From a checkpoint of a small masked image model.
Model: 4.72M parameters, 48-pixel images, arch vit, norm rmsnorm, activation squared_relu, patch size [8, 8], layers 10, width 192.
Training: adamw at rate 0.001, 40000 steps, batches of 128.
Data: 88335 training examples, 58.0 epochs.
Rows from block 3, named by matrix and row number. Rows with one number belong to one attention dimension. Each number is 128 + 32 x the weight over its row's rms, rounded and kept within 0 to 255. All counts start at 0. After the name is the row's rms in percent of the matrix's.
# v: attention query, key and value (stacked) (model.blocks.3.attn.qkv.weight, 576x192, the v third), inputs 0-95
# proj: attention output (model.blocks.3.attn.proj.weight, 192x192, transposed), outputs 0-95
v.35 088 [116 125 118 120  82 134 121 129  36 127  83 154 135 115 148 162 106 119 148 152 240  59  86  80 167  93 128 172 173 155 114  91 142 183 103  27 143  72 118 112 105 105 157 102  84 165 101  87 137 125 121 128 100 119 143 129 192  87 118 130 139 183 130 159  98 156 126 158 155 125  84 138 145 128 122 119 102 139 162 141 127 168 141 164 149 134 120  98  94 148 143 125 142 116 110 164]
v.36 099 [121 139 124 133 108 152 136 142  69  90 119 117 154 213 150 140  96 141 104 115 161 170 136 133 190 186 142 150  78 144 110 158 132 129 124 119 166  99 113 116  82  75  46 162 132 153  38 151 129 135 130 139 105  95 101  89 107 131 170 101 106  67 101 142 155 119  66 187 154 134 186 124 109 118 103 124 114 122 129 135 155  86 143 136  71 146 160  84 141  93 139 126   4 168 132 127]
v.37 069 [109 140 115 132 109 102 125 124 149 176 151 143 133  74 114 102 167 155 123 134 121  69 106 102 106  56 107 122 144 123 132 103  90 140 105 108  85 194 149 120 111 132 224 137 138  97 201  81 133 116 117  88 119 157 138 142 187  99 100 146 122 181 147 112 111 120 176 110 127 146 107 166 127  93 155 107  73 149 126 110 129 196 150 159 163 136 134 134 122 127 123 114 188 141  89 140]
v.38 082 [141 117 117 104 165 168 107 104 157 123 181  82 133  55  99 168 121 180 174 135 110 163 164 192  92 116 171 100 107 105  58 169 146 137 148 164 125 126  87 100 182 120 133 158 128 100 111 137 120 138 120 115 151 151 122 132  85 134 122 114  79  62  96 123 151 164 118 104  95 134 110 128 119 145 113 115 177 114 157 141 120 115 151 155  85 103 140 144 144  83 121 128 206 121 159 112]
v.39 082 [124 109 138 129 164 165 108 126  89 203 147 171 114 116  62 127  76 110 172 147  97 123 153 195 121 121 142 142 141 123  89 140 154 151 148 155 174  80 136 121 110 116 149 100  83 118 100 159 104 122 107 144 166 117 154 122 104 171 137 127 124 110  58 122 134  87 170 133 136 116 157 163 137 129 103 138 151 129 149 148 100 174 133 139 139  53 108 112 104  74 140 141  78 160 181  97]
v.40 073 [126 140 130 115 139  85 142 139 155 113  93 111 132 100 182 110 147  58 141 177 106 161 114 142 125 179  82   0 108 144  84 111 128 151 141 189  77 133 155 165 147  97 156 139 110 135 160 125 117 129 133 139 161 152 177 157  87 154  89 149 167 122 187 140  96 117 113 107 120 107 130 128  87 112 154 138 161 114 141 133 111 203  83 141 189 131 119 149 159 138 119 138 173  92 135 120]
v.41 064 [128 117 142 146 117  97 128 133 103 145 192 178 123 168 187 193 126 194 127 126  79  78 117  97 120 119 110 121 244 148 157 177  98 126 111 151 140 163  97 131 116 189 108  95 107 105 101 163 124 123 141 124 120 132 133 142 133 146 132 111 150 154 151 122 159 195 117 125 150 144  69 158 152 141 101 111  93 139 133 118  98  70 102  43 130 230  90 149  91 133 136 124  58  74 115 152]
v.42 088 [124 126 127 126 114 173 139 111 223 180  95  73 113 170  97 105 101  97 125 117 105 182 130 134 142 182 111 142 165 162 144  80  90 103 111 132 134 101 158 152 133 113  33 163 129 130 117 173 118 139  94 151 140 100 155 144 104 144 121 118 118  98 112 138  97 139 105 125 129  91 131 169 125 135 111 141 153 123 107 122 127 137 159  94 173 168  97 117 128 132 136 150 131 124 178 101]
v.43 088 [143 118 191 141  58 133 150 137  84 124 136  78 135 163 118 124 186  98 110 121 166 130 188 155 121 123  76  83 172 164 104 173  81 159  58 205 130 179 101 134  46 128 120 103 142 106 104 135 130 141 136 111 126 139 120 142 160 144 135 153  88 120 122 125  78  90 128 111 110  96 153 111 139 164 118 120 109 127 127 104  45 161 125 119 118 196 161  65 159 107 127 130  69 116 101 118]
v.44 093 [148 136 141 122  60 108 140 116  25 130 126 144  96  81 127 129 135 155 126  90 182  84 182  86 137  60 124  47 124 132 140 101 164 149  87  82 102 156 162 100 149 177 130 146 120 151 119 109 126 118 138  86 109 119 161 111 126 109 111 144 149 183 121 138 110 183 135 119 135 136  96 187 160 112 121 115 119 155 146 128  89 115 102 163 194 205 175 127 119 205 129 116 134  72 132 151]
v.45 102 [138 143 133 113 177  91 131 125  95  56 185 143 137 131 134 169 149 129  89  81  97 103 126  91  89 118 202 138  81 119 175 116 190 123 193  63 110 172 140 140 255 179 126  98 139 135 164  29 131 126 150 147 121 145  98 107 157 114 126 140 178 155 173 126 148 138 131 104 124 100 154 123 142 119 128 128 136 137 161 135  88  85  52  78 122  96 123 168 130 130 107 143 151  70 137 149]
v.46 081 [120 140 118 146 113  97 148 145  40 109 153 176 131 146 186 137 130 120 125 203 138 100  85  11 148 125  65 143  93 170 128 150  86 137 109  63 143 139 160 188 106 144  35 114 116 134 148 121 141 125 122 143  90 142 189 125 155 106 128 126 157 151 174 132 100 139 118 126 138  88  93 230  99 124 143 130  67 131 124 122 130 134  61 185 163 124 148 154 116 127 137 131 125 124 122 145]
v.47 086 [100 130 117 121 106 135 127 111 118 170 208 140 155 153 142 115 161 177 119 179  69 137  91  96 126 115 112 179 122 142 109 184  67 132  74 117 136 168 111 156  82  92 130 143 116  50 131 148 147 119 113 128 113 113 165 151 170  90 117 120 126 100 168  93 128 104 136 118 136  97 115 204  97 106 129 112 104 126 117 134 143 181 120 151 129 166  95 140 120  98 131 123  98 167 163 112]
v.48 109 [141 133 140 221 140 116 127 106  28  51 115 160 143 147 149 171 129 135 124 147 120 142 161  64 124 127 102 130  70  84 184 137 164 123 113 170 152 120 174 199 122 104 111 178 137 153  96 108 122 125 119 126 153 134 130  29 131 122 133 126 110 108 119 140 218  94 125  90 141 117 179 127 100  55 110 138 105 139 103 124 163 111  95 155 113  75 177 100 152 112 139 117  94 128 160 135]
v.49 086 [137 109  98  49 129  74  98 144 111 156 112 160  71  82 167  81 122 133 208 166 136  87 114 101 164 114 171 129 169  78 158 128  99 127 145 106 104 114  76 107 110 172 155 108  79  53 220 105 156 136 115 101 122 139  73 160 137  96 123 120 160 102 151 111  73 145 130  88  89 128  75 121 152 110 193 140 203 136 135 133  86 142 155 131 138  99 125 153 125 162 142 153 135  95 117 101]
v.50 095 [126  92  85  24 103  74  99 148 101 119  65 120  75 112 123  54 109 132 194 139 139  85 104 186 146 128 118  92 137  72 130  72  92 149 132 134  81 117  99 114  96 155 133  56  91  88 227  99 164 136 134 127 117 118  85 178  85 108 106 141 169 116 158 124  76 136 165  81 122 125  61  98 167 135 167 127 188 132 134 147  63 148 169 146 126 130  94 169 124 175 143 132 161  95 105  93]
v.51 120 [141 108 123  91 129 104 111 144 149 181 156 173 112  89  97 117 150 126 126 114  62  91 120 195  80 145 198 165 107 141 173 123 109 151 115 158 144 164 118  87  73 172 140 107  50  94 138 109 140 136 138 130 147 145  99 161 172  87  93 142 162 134 159 128  79 153 128 109 127 118 121 107 146 187 119 106 135 146 135 148  71 147 160 128  98 121 103 183  98 137 130 139 164  81 101 123]
v.52 099 [134 115 139  85 130 171 126  98 127 116  92 131 123 132  72 100 142 124 145 126 156 137 207 143  83  82  67  96 182 162  68 130 149 129  98  86 142 145 122 132 147 102 148 131 185 120 143 137 140 134 123 141 123 133 163 145  99 215 140 137 125 190  77 130  97 111 161 186 122 175 174 172 102  77 117 142 136 118 186 110 157 151 128 124 180 217 143 123  95 147 130 122 143 136 136 107]
v.53 107 [131 155 142 212 146 170 160 109 105  85 132 108 155 182 137 193 129 128  91 117  95 136 158 117  87 150 125 171  57 160 116 145 199  93 186 146 184 106 140 128 165 119 135 166 166 140  53 152 112 118 124 136 118 130 170  68 124 142 189 115 107 119  95 144 183 135  90 157 124 121 200 159 100 117  92 131  78 116 146 118 154 104  94 113 124 208 137  89 147 111 122 122 140 144 170 147]
v.54 120 [115 121 118 154 149  74 126 128  61 109  90 204 120 115 156 152 142 126 129 130  81 102 170  92 102  77 120 153  58  78 196 117 143  92 188 123 189 111 204 163  79 114 129 165 121 138 108 129 145 120 136 130 155 130 172  47 188  71 145 134 109  91  68 136 133  98 109  82 136 129 120 138 108  87 140 130 101 144  90 132 154 133 115 126 145  73 182 108 119 101 141 137  91 103 124 137]
v.55 099 [116 121 153 182 115 173 121 111 171 156 121  25 123 208  67  92 128 136 131  84 123 146 135 137 127 176  96 125 109 127  29 133 139 148 104 124  80  74 142 146 163 109 146 137 151 112 150 138 105 140 121 161 120 198 169 154  95 161 126 145 114 139  95 132 116  88  88  81 113 124 137 156 132 132 131 141 114 120 146 121 135 108 164 126 148 177 140 117 133 143 129 114 158 143 116 113]
v.56 101 [126 155 172 249 125 143 156 108  82 125 154 120 176 162 145 186 147 104  98  95 120 177 164  79 105 138 143 156  91 167 150 163 159 122 130 116 174 131 152 151 103  93  96 200 160 128  23 167 120 104 137 119 122 136 132  51 172 126 147 127  98  90 116 158 203 112  64 132 134 143 208 132  78 116  93 127  99 119 124 104 167  93  89 135  84 124 168  78 149  62 120 119  74 138 147 150]
v.57 094 [123 131 133 107 129 170 117  93 180 102 137  62 154 184  56 147 134  66  96 102 184 136 198 132 100 168  90 103 150 149  54 134 149 126  78 134  83 157 110 161 159  89 154 136 165 161 127 145 121 136 123 172 149 144  88 129  36 208 136 136 101 162 133 126  97 131 119 165 133 163 184  71 120 107 123 136 183 127 161 108 149  93 121 133 111 132 157 116 133  83 147 112 151 153 106 111]
v.58 115 [116 128 138 179 106 161 134  93 120 123  95  60 140 243 112  85  91 115 121 131 178 100  90 161 132 186  92  93 119 110  81  94 133 142  98 145  92  85 137 142 151 110 117 146 147 137 130 162 103 127 127 118  73 120 118 129  48 150 121 121 119 144 176 156 147 104  78  90 140 119 149  82 157 128 123 137 115 110 149 125 137 104 136 118 103 176  96 102 138 169 127 112 136 147 142 132]
v.59 113 [127 141 134 218 131 115 107 148 104 116  99  99 149 160 166  94 115  87 177 118 179 161 150  64 162 141 129 107  85  88 182 109 146 163 147 140 129 102 158 175 123 101  77 206 128 146  78 108 126 105 138 135 144 128 101  53 122  92  97 144 119  71 154 139 210 108 133  74 124 106 133 135 126 103 130 124 133 123  88 129 149 113 118 145  97  22 158  91 159 111 121 112  64 129 143 136]
v.60 103 [151 160 151 196 142 113 137 145  90 156 168 229  95 100 191 135 115 133 130 128  35 105  85  50 114 122 171  96 137  92 194 130 115 108 132 131 150 111 136 156 109 189 195 142 115 116 109 138  92  77 121  86 130  93 145 117 206 134 113 131 122 110 156 119 135 116  52  88 126  99 188  88 150 111 140 121 139 143 113 138 143 123  88  86 156 127 153 150 114 153 133 135 110 135 144 140]
v.61 095 [115  93 110 148  99  84 109 147 125 189 150 152  78 124 179 109 145 148 192 168 124  81  83 134 134 122 146 157 107  71 155  99  80 185 124 133 101 111 102 133  64 151 154 137  98  51 187 131 148 139 123 118 110 182 124 131 197 107 101 151 121  94 146 137 106  87  76  50 110 111 119 139 140 146 181 121 141 138 135 120 109 135 167  84 136  72 144 151 131 149 131 149 128  88  95 109]
v.62 102 [127 116 127  77 106 129 142 116 155 137 226 148 112  72 123 226 137 124  90 135  85 140  92 109 136 109  98 124 191 190 176 159  99 123  93  98 142 204  86 168  95 163 166 102 136 120 159 143 138 131 115 125 132 102  77 147 214 139 161 118 111 131 131  73  75 115  99 153 130 148 125 122  93 149 121 127 154 136 139 116 153 125 138 100 131 137 169 141 130 112 131 140 113 131 116 129]
v.63 080 [124  94  90  95  49  75  93 159 125 142  74  48  87 115 139  56  74 121 238 127 156 159 151 146 183 148  90 132 106  76 168 116 126 150 137 111 111  88 113 100  70 119 108 126 116  74 214 141 165 138 124 123 121 172  56 155 133  82 148 121 135  56 114 142 146 121 100  82 104 131 108 122 153 128 170 136 154 129 127 135 122 137 165 123 147 123 159 121 146 150 127 136 102 129 135  91]
v.64 105 [122 154 155 207 122 159 164 116  80  69 143 107 171 173 128 189 126 133  64 117 165 145 155 116 111 120  98 149 100 129 113 142 170  97 137 106 122 117 136 143 161 105 125 154 177 192  53 147 125 130 126 117 108 106 165  93  88 149 154 113 107 166 134 157 238 151 122 153 151 133 191 132 123  86  98 134  81 125 140 128 180 108  76 121 126 201 131  98 141 125 133 100 122 161 165 158]
v.65 105 [142  85  99  31 143  82  98 147 142 109  87  84  87 126 118  99  93 166 195 146  86  89 122 207 143 151  88 107  88  96 107  93 120 104 147 162 103 103 153 140 106 152 134   8 104  86 184  72 126 136 128 137  99 115 141 181  74 109 124 132 160 121  81 123  63 121 196 106 125 102  39 126 132 159 142 129 140 121 102 137  66 151 199 119 155 130  88 163 130 180 126 128 213 115 106 104]
v.66 089 [141 142 121 124  94 135 116 141 166 126  87 165 122  99  99 162 105 143 143 125  72 132 105  58 150 122 138 108 146  65 126 106 131 126 147 133 113 138 143 155 199 129 161 152 133 171 117 120 129 131 134 147 187 116 250 116 150 148 144 133 118 150  74 120 146 119 129 133 138 117  82 173 143 116 144 140 124 142  80 137 157 152  94 113 233 132  94 171 126 160 152 118 123 127 167 144]
v.67 082 [127 161 143 119 130 178 178 109 162 105 150 142 166 130  85 182 143 152  39 129 176 135 149  98 139  90 100 119 197 210 103 177 114  85 103  90 136 174 123 131 197  81 110 111 176 176 100 170 126 145 115 139 116 115 160 121 102 193 140 117 107 206 108 125 165 144 173 214 149 156 150 166 128 104  88 127 112 126 149 110 159 128  91 144 129 150 148 116 142 106 131 120 123 147 155 150]
v.68 124 [133 151 144 227 145 101 121 121  70  84 120  84 140 186 161 118  95 127 165 103 125 140 152  95 150 173 112 107  45  97 155 131 179 112 147 167 134  87 164 186 112 118  70 155 126 121  59 131  87  99 142 121 117 127  97  61 107 101 149 127 123  67 127 166 215 101  85  95 137 107 154 109 112 111 115 126 103 113  93 121 137  70 110 132  92  87 150  81 162 116 117 115  91 151 159 135]
v.69 059 [134 130 135 172 100 124 130 166 131 190 139 165 119  50 108 118 135 136 182 160 114 111 110 110  88 111 155 143 104 141  73 123 148 188 136 108 143  99 119 128 113 145 125 132 113  97 122 103 137 113 123 131 125 198 180 177 165 143 106 160 144 157 104 138 157  71 122 138 132 110 111 174 116 101 132 130  73 136 142 119 143 174 145 106 167 121 153 191  85 141 128 113 204  77 167 153]
v.70 088 [132 107  73   1 119 116 103 128 164 159 108 100  97 110 116 119 106 107 181 149 207  64 123 180 134  95 100 192 114 130 117 113 116 167 168  79 126 143 106 117 104 146 100  60 107 119 197 116 155 126 126 144 117  99 130 159  75 122 116 123 175 178 134 111  42 151 193 132 126 110  48 125 160 122 148 129 143 129 124 147 117 164 150 108 158 150 119 158 106 165 132 125 208 106 116 103]
proj.35 090 [133 137 164 127 133 115 125 122 102 115  60 149 115 164 101  81 134 123 131 159  69 174 151 186  67 164 143 130 138 133 134  94 198  62 144 145 130 126 135 162 105 140 150 162  95 104 132 142 126 121  93 181 149 151 141 145  99 147 173 123 161 140 130  80 119 140 138  70 125  95 157 158  62 158 129 132 183 126   2 133 133 134 174  87 110 124  98 108  97 139 128 133 135 100 116 166]
proj.36 101 [106 132 120 170  89  96 126  76  82  93 124 160 110 104  68 188 129 127 132 145 119 122 140 110 108 107 195 123 111 125 123  98  97 121  67 101  88 124 126 105 158 153 167 161 113  85 138 117 139 130 117 183 172 145 147 174 126 106 179 129 127  80 132 101 136 165 189  61 128 100 126 221 165 104 138 128 137 123 120 131  97 169 150 129 142  79 106 124 111 132 129 136 151 124 164 198]
proj.37 067 [164 120 165  65 121 179 115 155 139  96 114 169 131 145 184  87 135  89 124 133 122 185 112 186  77 155 127 128 156 149 133 155 171 107 141 154 155 126  99 132 108 117 109 176  93  94 130 130 145 162 151 139 106 111 158 135 103 159 120 123 135 212 113 112  99 121  73 133 127 136 168 109 103 178 127 146 182 130 124 112 154 118 113 129 153 147 136 135  58 150 128 123 131 143 161  97]
proj.38 078 [100 101  85 127  79  90 108 161 161 160 161 122  95 113 178 166 137 129 154 111 124  33 101 149 101 134 115 132 125 132 124 124 101 144  71 100 150 159 147  91 142 117  97 120 166 108 129  81 147 162 121 119 164  89 117 101 143 115 101 135 131 158  58 175 191 105  90 120 130 159 146 110 134 152 119  64  58 123 129 150 144 118 139 120 133 133 123 174 165  97 128 135 100 125  41 162]
proj.39 078 [125 124 116  53  92  98 125  62  58 179 100 145 124 121 133 195 122 104 132 144 103  73 136  95 138 114  99 125  84 118 125  76 178 113 136  72 108 153 177 129 139 106 176  91 136 152  99 121 140 167 140 196 106 111 118 101 129 102 118 131  85  95 139 170 116 102 139  94 130 194 101  48 159  85 135 127 113 127 140 137 141  87 137 158 147 158 147 101 121 125 129 150 150 122  69 116]
proj.40 070 [134 124 154 162 166 161 144 133 184 143 178 125 177 194  69 143 130 151 154  81 176 109 114  98  77  91 165 136 150 122 127 141 117 150 201 153 135 133  73 176 111 140 176  69 157 105 135 112 104  65 165  19 111  89 123 108 140 168 137 131 153 181  99 135  68  86 150 207 128 133 166  77 155  89 137 137 115 127 184 116  92  87 186 136  70 100 113 148 187 134 129 128  88 126 123  90]
proj.41 059 [116 124 131 163 146 131 146 173 122 176 112 130 125  91 187  46 108  93  76 153 100 142 116 232 171 122  92 129 139 136 127 119  98  64 151  88 133 133 128 110 116  95 109 122 112 159 176 135 106 134 106 156 150 173  96 152  90 154  80 122 119 115 176 146 144 153  80 121 130 122 125 137  90 163  86 172 167 133  75 120 126 107 109 141 175 110 167 110 171 112 126 116 140 190 150 126]
proj.42 085 [113 132 120 143 108 100 113 152  66 137 158  76 122 127  66 147 123 139 175 125 156 102 110  89 136 112 112 124 104  92 124 174 152 108 167  84 136 114 140 116 146 122 159 151 191 103 132 170 137 126 148 152 108 154 101 117 145 106  79 128 121  80 142 152  70 189 119 208 124 130 128  61 165  89 155 120 116 126 152 118 122 122 102 107 176 175 123 100 187 100 132 138  99 148  90  72]
proj.43 085 [191 109 123 169 209 158 109 156 101 126 116 174 135 103 113 116 166 114 143 150 115 137 156 106 149 157 124 135 127 114 137 145 166 107 118 208 107 121 128 111 127 109 130 110 138 106 199  89 117  66 182  95 126 162 172 110 135  94 101 130 125 142  89 179  86 191 108 134 125 172 123 122 172 105 133  65 139 137 123 129 176 130 156 193  86 114 169 132  74 174 130 142 144 123 112 112]
proj.44 094 [147 121 106 149 117 151 121 176 160  61 131 144 130 173 121  62 130 102 142 146 109 126 124 245 120 187  89 129 176 106 126 164 122 134 218 116 123  63 150 116 110 138 109  93 115 132 156 125 140  91 107 116 157 140  83 162 143 156 138 126 193 109  84 118 148 159 111 115 129  86 162 127  71 145 128 109 184 123  32 125 188 148 177 153  69 117 103 145  89  97 132 117  95 177 140 165]
proj.45 096 [109 119 115 117 133  78 135  97 204 155 122  82 100 114 125 103 130 113 118 124 130 189 130 126 162 133  82 124 130 127 128 140  96 166  95 154  79  88 125 148  67 121 163 106 111 158  82 127 132 124 131  67 155 102 109 155 131 211  82 130 119  99 142 150 222 133 144 105 127 134  92 126 107 196 113 123 105 122  95 134  69 110 121 149 199 107 147 121 164 100 128 115 144 121 127 140]
proj.46 079 [102  91 117 147 157 143 144 137 140 162 123 128 129 100  89 155 118  78 115 155 137 184 124 175 126 111 138 125 150 127 123  79 120  73 215 133 148 118  77 127 139 105 212 130  76 106 155 153 125 136 119 120  84 161 165 170 115 184 175 125 138  63  85  93 112 154 190 116 127  97 134 162  80  81 122 173 147 123  82 103 109 127 132  85  99 120 169 106 154 133 130 113 119 117 148  97]
proj.47 082 [153 124 159 120  91 117 123  86  46 169 102 116 133  72 130 157 127  32 117 131 119 164  88 140 118 101 129 123 106 142 124  72 158  63 122  81 165 152  83 114 185  83 180 181  94  73 136 145 140 193 181 167 107 121 146 125  66 175 117 128 105 103  94 125  88 151 151 116 130 155 130  99 121 143 131 188 144 127 163 108 125  81 102  89 209 125 125 114 130 160 126 134 185 116 142  99]
proj.48 105 [135 129  71  68 138  83 103 137 127 154  86 138 123  21 102  72 138 177 145 127 120  94 153 145 147 107 121 127 123 120 128  60  82 168  60 170  32 145 144 127  27 128 153 130 118 146 176 110 138 164 122 156 132 156 153 176 114  89 109 126 131 113 133 184 130 123 157 134 129 118 207 130 136  92 132 101 144 127 127 130  77 116 193 137 123 155 116 159 116 128 133 136 142 101 142 133]
proj.49 097 [134 159 117 146 142 159 166  88 158 115 106 127 170 131 126 233 107 145  57 105  96  92 107 148 128 121 169 130 151 168 127 124 174 109 127  93 129 162 115 107 162 148 166 179 151 192  91 199 152 159  90 144  90 118 139 119 159 173 126 128 123 191  65 112 203 145 108 118 130 115 116 160  98 146 138 157 119 130 137 115 172 150  94  99  79 145  97 107 162  53 128 159  82 132  98 149]
proj.50 122 [149 187 114 200 182 202 162 117 142 118 136 136 162 156 144 193 106 109  79 118  83 159 101  69 115 106 118 125 163 131 120 174 149 122 195 107 135 145 100 117 145 152 123 132 163 151  72 184  98  85  95 141 119 113 143 154 173 205 156 128  63 153  79  89 165 148  70 167 126  99 129 138  93 146 132  96  73 128 151 120 227 166  91 119  84 117 176 142 204  75 130 137 127 151  88 149]
proj.51 118 [152 152 134 138 151 188 128  62 147  66 192 130 140 155 210 152 133  93 133 130 117 190 120  67 183 119 149 126 130 118 131 144 121 119 103  83 126 148  97 123 147 115 146 128 143 112  89 137  92  85 135 129 133  74 138  88 137 170 162 129  55  81  60 109 198 116  82 189 130 119  91 151 126 157  95  89 134 125 121 112 205 105 101  99 149 149 133 124 165 136 131  92 191 128 115 125]
proj.52 101 [129 130 134 199 162 121 145 158  90 118 137 146 110 127 109 174 138 155 143 145 139 134 121 132 144 135 132 130 107 131 125 144 127 120 173 172 147 100 162 128 135 116  84 155 147  85 113 108 118  70 106 148 137 149 121  91 145  98 146 129 174 121 132 140 179 135 112  87 127  65  71  99 153  93 156 125  88 127  84 116 136 136 118 138  89  74 138 123 123 139 129 157  87 104 131 131]
proj.53 113 [ 94  98 153  98  94  45 132 124 122 143 107 128 117  80  81  61 122 158 131 124 196 123 159 133 163 164 122 133  95 127 127  99 100 125  91 151  99 121 138 145 111  95 121 120 107 130 153 116 151 180 122 127 144 151  91 140  97  32  78 128 192  67 134 141 121 100 165 106 129 161 116  95 149  80 136 181 165 132  95 127  54 127 138 159 162  76  95 115  94 141 132 134  79 136 148 120]
proj.54 118 [159 145 125  80 110 107 121 117 120 143 144 173 129  71  97  73 135 139 121 131 149 104 136 105 130 115 182 127  86 139 131  90 103 132  55 107  74 162 151  82 106 147 137 132 110 134 138 103 141 168 148 172 166 131 172 142 176 121 135 129 114 145 140 168 153 113 201 169 128 133 235 148 147  58 133 133 178 124 103 126  84 118 134 111 121 154 144 125 108 106 131 147 132 109 161 126]
proj.55 105 [125  88 135  93 135 130 116 164 116 147 153 117  90 112 128 139 145 119 143 125 147 200 175 143 142 104  94 124  57 126 130 170 124 173 168 143 169  99 115 135 131 121  74  87 149  86 179 136 132 141 117  90 127  84  72 165 133 134 153 129 162  51 144  99 128 144 130 210 127 105  93 118 110 116 131 101 158 126 182 146 136 176  87 137 182  60 156 126  79 134 128 147  57 125 105  87]
proj.56 116 [127 108 141  55 112  66 113 118 174 124 113 132 110  70 130  45 148 174 165 122 186  72 135 174 185 153 118 127 111 139 130  79  67 139  51 117 100 151 161 141 116 127 145 110 110 111 181  76 133 151 161 130 121 145 131 126 106  77 101 129 190 138 131 153  79  90 181 150 128 147 109 123 149  72 130 147 186 126  93 131  87 115 200 136 147 113  91 149  65 169 130 127 147  93 161 129]
proj.57 087 [ 95  96  90 226 148 141 104 171 105 181  85 141  86 111 143 165 147 194 140 122 112 141 143 149 158  89  88 131  93  92 124 140 117 136 169 165  95 104 185 133 115 129  96 132 145 113 119 145 140 113  71 132 103 144 142 155 165 119 135 129 139 142 120 105 154 169 121 118 129  61  81 179 113 135 132  56  70 130 175 151 145 142 139 126  79  68 148 169 100 146 127 130  63 115  78 150]
proj.58 117 [134 116 119 112 116  92 103 153 131 141 109 102 112  66 111  86 127 136 162 118 134 168 173 139 125 108  40 130 116 110 130 199 144 165 207 156 144  93 100 135 107 129  88  67 128  75 161 121 131 123 153 122 157 153  80 212 141 139 144 128 132  62 140  72  85 129 158 194 126 143  75 130 104 136 135 126 120 125 163 142 120 165 149 177 149  68 156 149 124 166 129 132 129 139 124 135]
proj.59 117 [136 129  71  37 103 120  90 114 158 167  92 124  97  84 133  95 135 159 177 112 109  70 126 182 103 110 131 130 173 110 126 111 109 168  88 136  80 144 152 122  75 154 168 105 104 122 180 106 147 147 146 138 140 160 135 212 132 119  97 125 142 167 133 143  60 117 134 160 128 166 194 126 124 122 138  86 146 131 137 134 114  99 196 125  93 187 109 174 102 127 126 127 169 100 163 140]
proj.60 101 [138 122  99  36  82 114 128  58 150  93 151 121 152  80 118 157 126 140 136 119 122 142 148 133 160  86 140 125 115 148 131  80 118 134  92  96 128 152 138 131 137 114 144 134 126 150 151 136 169 198 157 123 106 133 120  92 106 108 126 130  90  90  93 173 179 120 200 148 127 176  77 206 101 123 138 191 141 121 123 107 104  94 156 118 133 137  91  94 110 171 128 140 133 140 159 129]
proj.61 096 [160 155 137  85 130 156 135  60 167  94 115 106 156  88 144 145 121 128  99 113 135 118 116 138 137 115 145 129 129 162 133 161 140 133  83  96 187 163  66 101 133 172 166 210 163 117 139 154 123 127 135 123 109  65 128 135 188 168 163 129 106 144  51 112 137 146 140 232 127  99 124 142  72 138 130 147 175 127 133 124 138 173 116 101 140 150 120 113 163 111 129 148 102 118 111 111]
proj.62 098 [127 126 171 181 116 152 144 129  92  77 124 122 160 122 130 187 128 160  87 141 104 106 106 121 158 125 195 138 107 144 129  56 105  62  50 156 153 166 129 117 170 139 154 233 162 149  93 153 123 150 121 157 106 110 201   0 147 163 128 128 118 192 132 191 208 167 154  88 123  98 117 164 139 200 109 137 146 125 123 127 115 123  80  75 146 126 112 100 113 154 130 122 116 133 106 151]
proj.63 089 [138 179 144 135 149 152 164 126 121 171 118 125 151  98 107 152 102 171  72 118 115  44 114 126 111 173 158 130 158 147 123 130 128 109 142 139 177 183 129 129 142 198 129 171 147 151 122 183 116 137  85 135 164 138 130 155 168 136 118 129 195 161  62  79  85 161  88 163 131  85 158 122  64 148 132 150 165 124 143 125 119 166  88 107 122 148 144 141 175  78 133 160 103 120  70 153]
proj.64 114 [110 122 133 143 151  47 115 178 112 155  82 129 112  89  84  10 137 171 156 143 159 105 142 107 105 167  78 131 116 116 124 118 107 143 137 176 108 100 129 172  77 116  94 110 118 116 174  77 113 118 137 127 147 176 105 170  80  74 113 129 171 111 143 125  71 122 137  92 128 136 128 109 103 101 138 122 109 127  75 130  68 144 199 174 148  90 125 142 123 163 126 128 145 138 166 134]
proj.65 114 [134 134 137 140 130 193 134 136 124 106 169 148 120 168 129 161 128  25 105 142 124 201 136  84 101 118 127 125 110 120 126 158 131 149 192 106 167 126 104 121 179 133  85  78 121 133 121 150 124 124 127 146 137 102 112 136 153 179 165 127  96 106 188  95 141 113  81 156 129 137 151  75 125 124 123  79 122 131 203 121 184 128  24 131 117  69 179 124 170  98 131 128  98 169 118 122]
proj.66 081 [160 132  86 129 114 137 132 172  52 201 192 115 125 155 113  81 130 139 140 138 135 133 119  64  96 105 178 125 116 126 131 111 135 125 141 175 180 118 128 156  97 134  88  97 120 143 174 110 141 130 122  88 116 107  76 113  73  63  67 130 138 106 163 183 134 150  86  92 123 116 228 119 114 132 155 155 103 123 147 114 113  95  97 122 111 174 117 125 152 150 127 138 158 153 156  74]
proj.67 075 [ 94  93 125 201 151  56 126 195  64 179 100 136 128 134 119 107 124 137 134 137  79 113 113 156  79 142 122 124 139 128 119  96 163 116 145 172  89  99 151 120  84  99 111 168 132 105 128 100 141 127 136 120 118 155 154 107  81  95 145 129 166 141 170 151 126 141 120   1 126 107 122 109 149 152 138 139  65 130  80 153  93 136 132 168 143 161 114 137 109 139 126 128 102 118 106 120]
proj.68 133 [113  97  91  24 103  87 107 130 181 160  99 143  97  42 114  78 133 142 163 120 154  98 151 175 133 137 106 125 114 126 122  88  71 161 126 115  85 150 149 125 123 154 136  68  82 113 203 121 159 172 146 129 120 165 111 196 125  85 107 128 154 108 160 129  54  93 156 154 127 180 138 123 115  84 136 118 179 131 166 133 104 107 175 150 116 107 120 173 114 145 128 136 136 120 136 129]
proj.69 055 [129 116  97  30 157 156 134 114  91 113 147 141 121 166 144 132 137 119 165 154 135 178 123  86 156 149 144 127  96 153 144 139 139 143 110 129 123 134  88 138 144  87 112 143 146 101 167  98 139 121 151  76 100  80  89 112 104  92 168 133 118  67 119 132 151 143 151 144 128 143 102 114 180  91 135 153 194 130 110 105 163 156  86 149 132 179 118  97 175 175 131 127 115 115 130  43]
proj.70 087 [117 137 131 207 134 162 122 169  58 119 133 149 120 170 121 177 115 112 124 151 114 142  96  80  69 151 159 129 137 102 122 185 210 109 177 140 160  98 108  87 145 156 115 145 111 106  82 144 133 106 103 145 138 129 128 162 205 167 158 126 123 157 118  58 167 162  77 110 129 146 117 116 127 158 133  77  79 127 123 124 177 154  49 123  61  93 153 116 165  99 126 127  87 133 110 137]